config = dict(
    cond_dim=256,
    targets=['roundness'],
    logit_normal_time=False,
    fused_qkv=False,
    inner_norm=False,
    patch_size=[4, 4],
    optimizer='adamw',
    beta1=0.95,
    steps=15400,
    batch_size=192,
    lr_schedule='cosine',
)
Rows from block 4 of a small class-conditioned image flow-matching model, named by matrix and row number. Rows with one number belong to one neuron. Each number is 128 + 32 x the weight over its row's rms, rounded and kept within 0 to 255. All counts start at 0.
After each neuron's rows are labels from the 100 images, of 14976 (inputs lightly noised), where the neuron reaches its highest value: "strongest on" is what is common among them. Only what is clearly more common there than usual is listed. The data: telescope images of galaxies (Galaxy Zoo DECaLS). In brackets: how many of the 100.
# fc1: MLP up (model.blocks.4.mlp.fc1.weight, 1024x256), inputs 86-171
# fc2: MLP down (model.blocks.4.mlp.fc2.weight, 256x1024, transposed), outputs 86-171

fc1.720 [121 105 140 118 177 132 137 132 141 106 129 130 160 153  98  83 155 152 116 110 176 141 221 136 159 116 167 133 127 135 130 129 138  77  98 140 129 125 107 132  89 147 135 125  86  76  78 172 122 117 171 111 123 107 110 151 164  82  85 156 134  81  48 113 137 102 107 118 115 163 122 128  47 135 137 143 123 126 126 167 130  35  90 116 126 101]
fc2.720 [146  94 114 134  78 161 144 115 120 128 132 162 182  67 131 145  90 186 123 182 128 128   0 143 118 139 139  99 135 120 127 104  85 119 123  43 110 120 141 139 134 115 172 139 151 158 137  88 162 109 179 100 150 106  59 119 125  68 109 133 110 110 137 167 151  88 162 140 153 149  88 136 111 158 122 103 162 130 104  70 121 185 125 144 171 112]
strongest on: bar: no (31)

fc1.208 [ 76  97 126 136 108 134 100 131 182  96  96 105 156 126 108 110 145 118 158  74 209 113 141  90 143 141 144 182 160 135  66  77 117 162 152 114 105 101 133 145  93 148  83  93 137 141 128 112 108 121 124 130 123 163  68 151 123 131 169 102  52  94 105  89 170 137 114 130 142  85 118 151  94  78 131 125 147 125 148 169 148 142 117 100 152 205]
fc2.208 [174 130 177 139 119 162  94 146  62 126 105 106 169 114 125 136 153 160 152 122 190 164 129 114 191 156  73  99  85 144 112 175 117 103  76 146  98  95 131  94 136 148  83 143 123   8 112 141 134 156  83 144 114  62 134 133 117 140 209 143 113 145  99 172  83 103 124  80 130 122 103 157 165 196 165 111 125 145 148 180 129  71 137 184 116 179]
strongest on: shape: star or artifact (32)

fc1.512 [150 132 112 106 144 100 186 151 150  85 119  61 197 134 130 126 120 113 155 156 144 130 164  88 164 255 147 150 131 119 104  99 164 105  74  76 146  76  76 115 142 138 134 134 132  94 176 163 143 146 151  72 141   0  92 124 126 135 110 107  96 121  71 138 185  91 122   2 104 187 108 126 135  74 120 142 132 122 153  89 146 185 123  69 126 124]
fc2.512 [177 135 133 162 127  96  76 103  86 110 120 157 147 153 137 118 116 123 128 132 159 144 149 140 175 101  81 143 123 145 107  88  71 120 198 132 120 145 120  95 140 137 148 129 124 127 177  73 146 120  95 142 103 138 173 135 141 135 207 142  91 138 124 112 144 130  43  84 127 115  93  76 136 113 150 120 135 132 144 102 143 169 141 126 109 141]
strongest on: shape: featured or disk (69); edge-on disk: no (61); spiral arms: yes (52)

fc1.69 [ 53 128 114  82 173 137 121 139 144 120 138 107 170  91 110 128 115 138 116  84 173 117 166 143  99 161 193 135  78 128 120  96 142  68 120 134  79 194 102 114 119 132  97  86 151 112  98 179  87 137  92  73 145  71 156 133 127  80 114 159 155 111  90 162 150 125 149 118 144 182  82 104 107 176 130 118 117 131 101  94 136  90 125 140 146 113]
fc2.69 [111 159 129  87  99 152  86 105 194  96 134 134 123 126 165 124 144 111 126 166 141 112  82 129  29  93  90 138  91 180 147 140 125 132 140  89 157 180 120 173 176 148 112 136 136 128 116  74 161 134 122  76 118 113 102 149 113  85 168 115 140 143 213 153 128 147 134 118  94 157 141 111 129 142 134  91 124 107  95  71 121 163 167 138 161 114]
strongest on: roundness: round (45)

fc1.425 [ 73 127 111 110 127  62 119 155 172 138 111 114 144 153 101 100  79 124 144 152 139 115 178 148 102 103 125  99 133 161 150 147 171  79  74 146 102 120 149 147 114 107 154 148 147 101  73 156  75 130 103 171 121 113  91 175 139 168 172 145  65 125 134 127 132 111 113 136 167 162  99 150 129  71 121  87 134 157  89 169 176 113 149 174 107 196]
fc2.425 [144 132  96 127 107 135 145  99  90 100 136 128 113 140 104 153  84 122  79 169 161 138 152 120 147 149 144 141 108 152 147 114 100 195 158 138  82 135 140 121 110 192 134 110  58 102  85  79  29 124 109 148  90  87 119 125 110 112  90 126 132 169 127 114 137 154 118 129 165 120  65 110 154 133  93 133 114 132 130 164 125 100 130  93 161 208]
strongest on: shape: star or artifact (31)

fc1.139 [115 180  84 113 106 136 122 193 185  92 119  60 139 155 120 132 112 127 176 178 155 110 138 146 125 120  93 135 143  40 146 102 111 199 116 132 148  77 150  85 191 111 146 123 128 162 184 190  94 141 154  54 138  65 101 133 189 177 153 144 113 104 134 144 115  66 127  41 100 114 145 117 116 115 147 109  95 110 155 116 127 122 109 106 100 142]
fc2.139 [124 110  99 141  84 127 139  90 119 140 124 108  85 111 130 125  92 140 121 148 114 119 128 118 130  47 147  98 106  68 142 106 164  63 135 136 149 133 162 113  67 120 135 158 132 150 138  43 126 133 103 126  86 135 139 126 164  77 213 172 181 113  79  90 166 160 105 115 130 154 108 104 146  99 134 139 135 103 137  68 135 114 124 162 155  94]
strongest on: bar: no (30)

fc1.113 [130 175 105 120 183 119  73 166 171 126 139 127  82 129 113 139 123 158 208 129 102  90 121 111 143  19 126  86 126 161 121 111 126 119 173 140 129 120  83 134 118 114 137 128 129 130  89 168 127 157 122 105 162 172  95 129 131 139  59 150 137 109 180 102 200 149 207 180 100  81 159 114 135 145 114 149 102 168 112  92 105 181 158 148 113 164]
fc2.113 [209 102 157 180 117 190  59 103 120 129 119 114  67 132 146 146 147 100 125 121 142 139 126 149 119 209 126 129  93 108 159 143 181  96 163 184 133 124 104  94  99 107 132 150 136 126  93  78 141 112 120 172  95 206 163 134  90 109   0 117  83 113 103 114 206 110 101 197 135 113 145 139 154 173 138 129 129  94 159 144 143  98 114 115 107 148]
strongest on: roundness: cigar-shaped (46); edge-on disk: yes (27)

fc1.506 [ 82 140 131 137 140  87  91 121 139 121  92 168 164 133  70 149 125 137 127 142 130 127 149 132  92  91 166 158 149 146 136 141 139 115  50 145  73 173 143 138 120 127 156 129 130 148 127  73 130 137 147 105  73 214 150 155 119 135 175  88  85 157 108 115 126 129 132 132 130 138 128 130 137 139  93 153 128 130 189 149 220 113 115 127 136 131]
fc2.506 [135 112 123 138 112 104 123 118 165 126 131 155 106 158 130 142 126  93 102 132 164 139 147 119  64 137 151 149 154 121 155  59  62 123 167 150 128 130  66  81 112  88 116 129 118 144 123  85 124 142 149  75  78 181 160 131 167 134  60 120 115 117  52 131 140  88 171  93 134 108 155 184 135  90 127 121 114  99  74  69 129 121 119  85 126 101]
strongest on: roundness: round (55)

fc1.388 [121 170 131 150  94 116   5 148 160 117 156 184 135  96 128 137 140 170 196 134 160  85 177 153 130  74  90 149 125 119 119 142 104 132 126 178 131 144 131 134  94 102 154 131 109 113 134 105 130 121 155  92 121  54 112  86 169 137 125 152 130 137 116 137 133 134 184 146 111 132 140 102 129 117 103 146 112 140 100 110 124 234  99 141 111  99]
fc2.388 [169 128 149 151 153 168 117  87 101 138 120 147 139 124 139 156 140  94 126 118 102  94 144 173 120  84  64 171  83 104 130 124  92 127 227 143 139 102 121 151 125 146 155 127 150 138  71 181 135  91 148 233 122 151 150 133 120 147  64 173 163 128 206  92 140 109  73 150 123  97 149  93  88 106 135 135 121 113 147 133 123 120 117 121 164 133]
strongest on: roundness: cigar-shaped (33); edge-on disk: yes (26)

fc1.329 [113 148  94  92  99 173  59 134 146 132  81  77 199 121  65 141 100 129 131 134 134 140 141 134 131  59 165 140 126 117  99 113  95 128 109 175 139 113 120 119  97 122 145 108  72 103 213 119 114 165 115 116 130  93 112 163 130 137 117 104  76 183 124 119 122  88 173 194 104 165 145 177 160  98  97 119 139 157 178 119 210 113  90 150 132 138]
fc2.329 [116 124  88  97 111 208  87 110  93 138 124 127 123 129 138 129 113 115   3 119 111 154 136 138 161 216 111 130 182  97 122  86 137 145  94 168 139  95 106 135 151 112 128 130 113  84 166  61 121 131 146  63  88 182 207 132 149 119  39 120 143 150 108 128 171 128 140 173 124 193 163 156 140 112 133 160 122  99  54 145 121 119  97  93 153 139]
strongest on: roundness: round (46)

fc1.476 [134 102 153 122 151 151 168 145 151 145 105 128 155 132 144 118 184 155 119  81 155 116 176 191 164  82 142 192 141 164 132 138 139 122 108 121 111 143 134 204  58 121  20 225  91  91 150 114 146 120 161 159 109 163 116 120 111  45 143 122 131 135 141 106 140 122 106 148 111 162  99 100  85 109 116  99 126 122 127 126 145 144 151 121  97 111]
fc2.476 [184 105 126 123 140 158 227 113 110 122 113  80 162 146 115 155 106 110 164 105 199 113 132 101 179 133 119 186 172 192 142 146  76 113 159  89 102 149 101  37 129 107  98  85 155 161  90 208 135 150 157  92  47  80  87 129 117 152  95 146 106  88  94 122 198  86 114  84 116  65 122 108 167 182 151 144 136 158 120 197 122 143  94 151 151 131]
strongest on: edge-on disk: no (50)

fc1.19 [153  74 125 112  89 147 128 135 153 124 125 106  91 117 146 100 158 106 134 196 110 113 182 129 163 160 146 147  92 162 125 148 155  23 166 124 237 158 140 128 162 129 139 146 161  75 170 140 108 106 111 137 149 111  98 108 103  62 119 130 158 145  49  64 163  94  80 164 119 125 170  94 118 155 124 140 120  95  80  96 115 159 108 130 102 138]
fc2.19 [136 112  53 175 140 170 170 137 133 149 116  95 164 107 130 120  95  89 142  99 227 128  76 123 148 134 120 145 119 119 175  85 100  39  96 117  78 124 130 114 151 151  97 149  83  78  56 152 158 130 125  96 134 163  96 124 139 105 147 108 157  93 145  90 161  81 119 116 146  94  80 151 116 123  81 116 152 152 148 144 137 163 143 145  93 103]
strongest on: shape: featured or disk (60); edge-on disk: no (54); spiral arms: yes (44)

fc1.553 [141 168 138 137 119 103 142 161 160 122 124 142 128 161 140 142  80 142 192 144 174 141 135  86 105 101 123  75 121 103  89 131 112 135 108 187  99 141 202  83 105 128 151  97 159 135 153  46 138 149 140  85  84 203  95 116 127  97  93 138  91 135  56 118 169 108 171 161 132  61 144 134 126 207 129 114 110 184 127 139 143 113 117 153  67 170]
fc2.553 [ 98 131 151 109  89 128 181 122  69 122 130 127 141 111 115 136 104 153 140 116 128 147 129 121 159 119 204  75 204 100 116  95  96 131 166 119 125 121 104  88 143  93 120 143 129 148 141 132 152 126 134   0 125 117  75 130 128 148 186 122 103 128 128 114 105 138 195  78 143 123 135 145 143 113 168 125 130 142 122  91 137 119 118 154 151 177]
strongest on: shape: featured or disk (63); edge-on disk: no (60); spiral arms: yes (43)

fc1.190 [148 204  98  92 138 143  81 190 174 117 133 118 139 147 127 147 159 125 214 138 128 100 127 123 152 112  84 160 106 147  94 137 140 125 158  74 145  83 159 155  99 128 127 111 147 125 124 189 100 145 119  78 123  82  76 115 131 126  54 144 136 116 161  94 128 120 176  64 117 103 158  91  57 123 137 138  96 130 137 146 117 192 135 125  58 193]
fc2.190 [129 155 152 116 151 149 100 136  77 102 128 171 126 116 124 146 123 139 106 113 135 117 151 132  69 164 136 150 118 116  90 171 193 175  83 126 167 111 153  83 137 157 133 110 106 137 147  20 134 106 141  67 108 137 176 141 119 134 109 155 133 103 110 113 101 143  65 103 116  99 167 106 129 151 123 114 118 136  76 117 105 114 132 153 113  87]
strongest on: spiral winding: tight (26)

fc1.647 [ 50 156 141 181 103 125 103 103 134 105  99  56 163 172 108 125 103 135 140 133 181 157 179 107 159 247 142 165 128 116 111  75 154 157  49 112 128  73 139 132 145  78 146 130 113 176 113 110  96 128  84 101 103  66 120 138 112 167 122  83  93 107 112  93 111 115 128 107 134 237 104 135 113 101 127 142 108 137 172 175 163 152 112  75 124 127]
fc2.647 [154 131 165 132 133 196  13  86 151 110 135 149 124 128 117 153 136 103 105 137 140 142 129 166 105  91 127 134 107 122 170 125 119 115 156 120 121 158 157 128 116 135 141 114 159 141 126  96 136 118 146 158 121 166 190 120 160 143 145 138 102 134 213 101 115 137 106 151 136 142 121 121 184 142 134 127 139 151 157  81 137 137 138  72 106 112]
strongest on: roundness: cigar-shaped (25)

fc1.301 [121 100 132 163  89 133  89 145 147 149  35 141 119 137  44 153 105 146 137 115 166 139 126 147 123  40 113  78 152 146 136 117  86 140 118 178 128 154 145 102 166 122 141 127 124 108 158 117 117  95 136 111 111 167 106 196 173 111  92 106 191 120 126 122 122 109 153 150 126 107 130 149 111  88 101  57 105 115 107 123 220 106 208 155 149 110]
fc2.301 [ 79 124 119 126  75  52 119 145  95 131 139 136  94 121 118 127 114  92 137 136 115 182 129  86 161 163 135 160 184 119 150 155 116 134 183 211 111 114 123 166 169 145 131 106 100 116 160 111 119 153  96 213  94 144 142 118 105 167 103 112  81 136  98 154 164 153  70  93 123 145 123 124 131  32 153 165 123 114 132 156 129 140 128 153 118 162]
strongest on: shape: star or artifact (31)

fc1.346 [130 123 113 154  71 110 166 142 159 112 112 145 154 122 117 190 154 174 150 111  88 119 158  67 115 117 155 115 186 148 152 128  80  93 137 117 117 136  41 120 105 160 126 137 116  70 135  98 140 120 134 130 134  90  96 144 107 127 121  90 168 113 107 132 146 150 120 164  99 137 199 126 137 154 117 105 145 127  82 123 110 146 164 141  98 105]
fc2.346 [137 181 136 139  57 191 185  90 132 133 134 155 146 115 125 104  93 118 162 129  47 130 174 181  70 111  33 112 116 106 135 173 138 126 153 116 117 137  58 124 122 103 120 103 158 105 107 151 152  76 124 118 119 127 138 117 149 147  69 169 109  86 165 136 129 105 109 146 118 117 137  91 116 150 117 139 144 152  94 139 128 123 154 151 139 110]
strongest on: bar: no (30)

fc1.492 [ 97 144 147 201 130  55 156 173 180 105  98  86 153 163 134 134 131 207 193 148 118  81 131 139 100  80 151 176 145 101 107 162  88 176 166 128 137 129 129 102 140 156  80 187  99 109 172 124 134 129 110 121 112  77  91 135 136  83 106 127 133 167 163 136 145  98 120 162 101 149 131 130  85  86 102 143  99 162 106  57 132 126 104 142 123 140]
fc2.492 [166 157 159 118 134  45 101 199  85 124 138 123 134 112 135 144 124 112 138 156 186 146 139 122  73 121 146 191 133 143 172 117 161 103 156 134 141 131 142 153  89 181  77  74  87 135 105  84 148 123 139 139 151 184 139 134 112 136  72 149 166 176 116 130 130 164 121 142 129 150  88 140 151 151 123 134 134 158 156 135 129 104 154  95 117 132]
strongest on: spiral arms: yes (43)

fc1.474 [120 225  76 133 120  84 102 142 170  99 115 152 119 126 158 134 145 164 208 142 167 108 158 151 115  90 162 106  96 130 117 143 143 132 126 137 122 171 153 123 112 139 149 122 143 124 122  49 115 174 159  95 114 111 121  93 145 115 106 152  66 151 117 108 162 108 218 107  98  71 169 144 109 162 126 160 126 154 132 129 111 105  95 140  36 175]
fc2.474 [148 150 100 100  98 136 153 131 109 105 137  98 102 156 131 137 141 143  91 101 114 128 135 129  92 126 148  41 131  96 124 120 102 135 129  82 136 129 142 108 121 100 144 122 113 113 115  83 111 123 134  89 138 123 122 123 123  99 154 115 138 136 172 101  97 144 241  81 141 191 126 154 156 104 135 132 112 135  95  94 127  62 134 163 144 118]
strongest on: roundness: round (64)

fc1.472 [147 177  95 103 122 124 133 133 115 132  89 161 175 164 116 124  93  78 141 186 183 119 120 114 116 137  75  70 164 165  94 138 115 138 151 125 119 145 101 185  99 127 171 143 104  82 186 164  97 138 117  50 107  76 103 128 179  77  66 140 116 110  15 128 151 144 161  81  87 123  87 166 137 123  60 150 160 134 166 190 110 108 147 128 143 149]
fc2.472 [ 98 163 104 175  93  92 134 114  69 169 129 159 198  49 124  74 129  50 125 106  80 134 183 131 114 117 130  88 179 105 121 109  81 122 132 118 137 152 195 139 110  89  58  99  85 139  86 130 143 128  95 100 121 153 139 135  59  55 108 174 150  97 198 139 185 223  93 138 156 146  94 136 147  77 108 110 163 135 168 143 124 128 124 115  92  97]
strongest on: bar: no (31)

fc1.252 [110 116 137 170 152 119 122 118 128 135 127  98 117 125 149 165 125 176 123 165 144 102 163 125 116  89 141 115 144  89 126  39 105 146 125 114 126  85 113 141 114 138 150 171 134 162 107  74 116 119 106 146 157 129 107 125 143 147 103 170 105 121 174 112 155 100  71 143  86 117 120 107  87 113 133 127 110 200 152  93  93 163 179  92 105 144]
fc2.252 [148 138 109 123 120 131 112 109 112 196 133 128 113 205  99 143 140 160 153 152  81 125 126 136 181 112 164 108 134 102  50 131 134 145 131  84 134 125 121 118  80 124 100 173 136 144 158 101 161  77  97 222  94  92 184 116 121 131  83 130 147 101 126  92 136 157 194 157 146 110 174  64 118 105 121 135 133 133 112 151 113 129 128 112 148 129]
strongest on: bulge size: small (26)

fc1.123 [ 22 126 188 137  87  80 105 144 136 137 142 114 162  99 139 115 143 145 155 118 157 114 153  85 141 108 154 192 111 159 109 122 138  80  89 177 130 149 135 132 105 185 138 169 137 145  68 125 141  90 120 139 134 153 110 161 103  79 127  66 174 132  92 148 100 115  91 175 146 160  94  91 138 124  65  72 116 165  88 134 167 159 191  96 131 123]
fc2.123 [169  92 105  87 141 123 133 145  88 108 134 132 150 148 129 122 127 100 116  99  80 120 142 121 202 173  80 213  96 142 150 154  93 148 164 129  96 163  76 171 189 102 135 110 120 170 150 217 120 163 141 109  72 115 165 119 138 155  75  89  99 103 108 140 158 131 187  89 125 146 123 106  54 143 157 121 113 141  77 147 130 108 133 106  88 140]
strongest on: shape: star or artifact (31)

fc1.199 [ 90 133  95 125 140 112  99 122 142 109 120 123 155 123 139 143 123 193 163 160 103 139 136 141 147 130  79  91  96 143 106 129 176 112 125 106  64 134 187 118 192  98 130 136 126 186  76 173 125 140 116 163 123 177 103 127 132 139  80 103 153 107 137  65 106 121 152 112 166 130 133 147 130 140 146 112 134 100 101 160  93 112 106 108  95  94]
fc2.199 [ 94 137 107 121 138 220 128 156 170 106 137 180 152  98 135 161 132 194 143 156 176 114 127 158 174 151 152 119 154  94 104 141 105 141  62 122 159 119 142 110 151  96 144 130 134 151 168  80 130 115 137  22 110 116  80 137  87 119  37 113 123 108 133 125 123 107  92  38 109  39  98 100 157 105 149 114 157 145 143 109 115 175 120  85 108 151]
strongest on: edge-on disk: no (50)

fc1.590 [160 142 150 112 166 140 117 129 119  96 104 132 153 151  96 132 115 187 141 116 104 131 166 135 136 143  69 115 146 171 164 120 123 193 130 117 126 172  87 125  54 181  51  84 175  91  86 164 163 134  79 148 104 114 134 131  80  82  91 135 103 117  93 157 152 153  72  99  86 116  89 135 118 132 101 170 134  91  80 130 123 142 103 172  86 101]
fc2.590 [149 132 111 111 161 115  94 166 152 100 123 108 132  71 118 157 154 178 143 134 132 130  73 120 103 158 106 111  97  29 161 105 128 159 116 121 164  96  82 175  90 143 190  96 121 145 146  99  58 128 148 165 140 142 121 113 172  43 147 150 141 126  97 138 134  94 161 150 141 139 136 105 102 152 122 135 113 153  65 154 133  76 123 149 167 159]
strongest on: bar: no (33)

fc1.101 [141 172  95 118 152 122 131 123 131 119 126  73 135 155 141 111 110 135 147 184 158 114 189 160 126 118 122 166 217  53 120 115  95 217 119  79 170 137 152   0 167 133 114  75 131 156 120 149 145 127  99 129 150  82 135 102 160 145  88 109  93 128 122 147 140  42 141  80 105  85  88 144 131 169 177 139 149 133 143  62 127  58 144 154  70 106]
fc2.101 [100 159 157 200 176 104 128 150 176 142 120 147 157 136 129 111 151 104 156  63 167 138 119 179 111 140 133 159 198 169  55 117 114 200 109 146 136 151 158 123 134 142 141  42 142 157  86 121 139 132 133 118 145 113  80 129 118 176 145 107 165 119 147 170  95  66 134  61 131 134 148 180 108 111 142 140 174 111 122 157 141 176 124  75  64 133]
strongest on: shape: featured or disk (62); edge-on disk: no (50)

fc1.591 [129 126 132 140 112 138 122 150 149 106 155  75 130 175 107 101  99 131 112 129 139 113 141  73  96 154 180  70 148 150 182  22 180 144 110 139 132 139 134 161 135  87  87 187 153 114  89 111 145 142 141 140 172 149 135  98 109 127 118 114  74 130 121 150  79 140 157 122 122 123 161 141 139 115 141 134 169  72  81 143 110  31 130 149  98 190]
fc2.591 [144  92 181 132 121 167 143 125 126 139 116  97 101 106 153 148 130 162  73 121  84 135 103 107 147 116 139  99 125 145 107 203 163 131 153 179 132 130 131  97 146 161 119 122  84  91 154 111 122  93  97 102 175 157 117 121 133 121 151 169 149 139 133 149 184 124 126 155 118 159 108 107  92 159  62 110 185 136 216 202 134 139 100 170 168 172]
strongest on: spiral arms: yes (41)

fc1.177 [154 196  95 187 129 126 115 170 168  97 125 131 210 196 118 113 137 183 171 136 128 114 139 141  92 150 134 146 124 133 142 162  99 136 164 114 120 141  95 134 144 125  80 105 141 165  95 200 101 139  54 160 113 106  92 111 131  98  75 119 132  90 137 115 131 140 113 136 107 109 167 115 101 127  86 102 122 163  87 107 123 152 107 147 120 137]
fc2.177 [111 120 134 110 158 194 126  79 129 158 137 156  53  86 123 148 136 102 112 108  73 122 117 155 122 120  58 144 103 130 161 161 126 112 184  98 113 114  95 147 111 119 109 154  84 160  84  59 143 103 162 140 130 157 149 128 144 153 119 125 100 123 156 105  95  99 125 147 123  95 147 116 112  94 116 119  92 213 127 145 130 106 136 107 121 129]
strongest on: bulge size: small (28)

fc1.421 [114 110 136 137  53  61  92 114 174  99 105 122 127 176 148 137 142 188 150 153 101  88 103  67 163 135 152 141 166 125 119 126 132  97  81 115 173 166 123 162 135 161 125 181 123 118  89 144 134 116 125 189 125 127  79 127  94 116 140 125 162 130  86 116 127 159 110  88 113 113 134 144 132 145 109 126 127 144  86 125 151 161 137 109 108  98]
fc2.421 [115 137 119 146  93 154 138 167  90 113 133 160 145 109 145 106 139 113 112 148 145  82 120  99 131 126 143 110 125 158 120 146 147 152 110 175 146  85 124 105 144 114 128  77 164  88 136  94 138 136 153 106  97 122 105 117 194 135  79 119 136 126 144 117  85 139  87 114 144  85 180 121 186 155 129 112 143 219 184  79 131 175 111 101 108  77]
strongest on: edge-on disk: no (51); bar: no (33)

fc1.102 [ 65 165 108 111  95 124  56 170 158  83 118 123 121 133 108 109 143  97 142 146 150 133 113 111 147 135 138 191  78 115  81 142 176  87 102 164 136 133 153  82 160 124 176  40 117 139  75 155 152 100 174 160 122 115 105 134 124 185 121 154 121 142  96 127 135 152  81 103 143 115 178 154 139  87 146 107 166 153  94 191 183  93 153 111 138 126]
fc2.102 [175  87 129 127 160  72 101 142  84 164 138 143 122 176 122 174 177 104 128 154 133 123 127 194 125 135  90  70 141 104 112 121 114 193 135 139 104 110 194 169  83 122 158 196 141 168 129 137 131 114 123 169 136 131 103 114  90  58 139 146 148 122 166 118 143  70 187 106 159  94 187 137 148 131 112 134 141  80 184 149 125 156 123 100 130 161]
strongest on: shape: star or artifact (26)

fc1.304 [165 192 170 134  85  75 137 151 193  78 115 118 144 169 129  92 103 158 154 132 120 104 160  79 102  93 146 160 103 105  67 150 142 138  76  98 126 146 109 152  78 130 178 134 106 123 152 138  51 127 140 101 153 125  71 174  99  95 178 123 102 145  98 133 138  97 202 114 142  95 128 132 117  77  88  42 146 118 165 152 162 116 128 161 134 114]
fc2.304 [136 129 158 115  79 135  93 106 111 137 123 108 118  92 125 161 103  88 140 136 160 119 146 185 139 156 105 106 175  63  90 100  82 128 144 120 134 158  94 101 187  84 176 146 147 112 185 166  43 123 105  84 157 112 128 119 104 141 155 148 120 111 122 143 142 151 114 120 185 140 120 160 117 147 117 127 124 154  90 136 122 143 134 150  93  70]
strongest on: shape: star or artifact (25)

fc1.308 [131 143 117 165  98 144 104 130 179 136 144  97 175 132 145 176 114 124 161  61 153  85 132  97 140  51 122 188 100  96 102 163 139 152 187 159 114 116 122  92 120  76 130 115 146 105 139  99 110 136 117 109 119 105  70 135 105 136 125 142 119 147  66 167 134 157 101 183 121  84 159 161 111 122  97 121 104 156 102 151 127  92 134 143  91 136]
fc2.308 [146 128 121 130  99 153 148 134 107 124 112 100  80 167 132 103 130 146  97  82 175 125 140 144 100  97 152 148 138 164 133 198  80  78 196 120 134 157 116 123 103 151 133 106 100 158 165 122 109 114 133 120 125 134 171 126 132  97  82 131 138 178  85  78 151  89 113 157 106  66 149 143 108 106 147 119 143  91 110 156 121 105 127 124  63 139]
strongest on: bulge size: small (26)

fc1.83 [127 121 153  97 140  97 117 156 174 158 106 174 172 171 121 181 104 139 132  91 129  95 146 111 103  69 117 155 170 190 123 133 104 105 109 117 136 124 115  65 122 105 158 132 138 104  92 155 138 154 178 113  90 140  79 179 144 100 142 125  85  96  80  69 159  99 193 165 144 136 130 158 107  89 146 115 133 136 167 110 145  96 134 107 117 150]
fc2.83 [131 150 158 114 119 150 149 102 108 107 117 169 105 159 126 111 104 111 126 114 142 121 140 153 162 149  83 148 105 175 149 172 115 147 121 157 147 164  96 157 124 163 151 103  30 117 134 119 159 160 107 186  64  82 169 117 146 132 118 108 160 101 146 214 155 156 141 100 167 137 106  88  79 104  90 118 113  83 115 118 133 132 114 158 127 156]
strongest on: shape: star or artifact (28)

fc1.174 [126 107  83 179 126 134 162 143 138 173  90 170 166 104 101 160  84 154 145 148  91 103 190 112  52 132  37 111 178 186 149  69 101 189 113 121 165 125  74 161  97 155  60 226 168  58 166 129 152 125 107  74 148 105 116 117 172  49  97 109 152 124  68 144  97  97 132 163 128 155 109  92 150 149  72 139 121  81 115 129 116 146 124  98  89  91]
fc2.174 [111  78 147 117 127 161 205 131 152 167 131  96 201  64 123 113 112 125 184 116 174 103 115 149  76 137 162 153 191 128 117 157  97 156  91 144 144  99 121 115 135 144 201 207 152 173 113 127  96 114 141  81 182 135 144 123 115  51 110 127 142 140 165 166 176 100 104 139 121  91 107 127 135 124 121 123 106 173 131 138 130 149 156 154  46 132]
strongest on: bar: no (32)

fc1.713 [102 115 163  90 100  71  77 119 170 126 132  71 152 171 158 114 112 158 158 104  97 111 105 149 130 122 132 128 143  62 131 117 111 150 118 191 139  60 122 103 155 129  85 105 154 131 138 157  46 149 173 101 146  63  41 138 159 158 157 135  92 130  71 140  88 104 106 111 138  84 181 143 115 121  87  96 100 158 116  95 148 105 126  87 113 128]
fc2.713 [132 115 162  85 171 135 194  95 132  85 127  65 132  85 144 155  95  84 101 120 103 127  87  96 140 129 183 107 118  75 150 145 109  89 151 159 151 136 167 123 122 116  77 160  79 162 136 110  59 131  78  96 123 126 142 112 130 122 154 168 158 117 191 127 144 152 135  92 187 126 124 128 149 126 123 122 182  94 151  64 139 134 137 156 128 165]
strongest on: spiral winding: tight (25)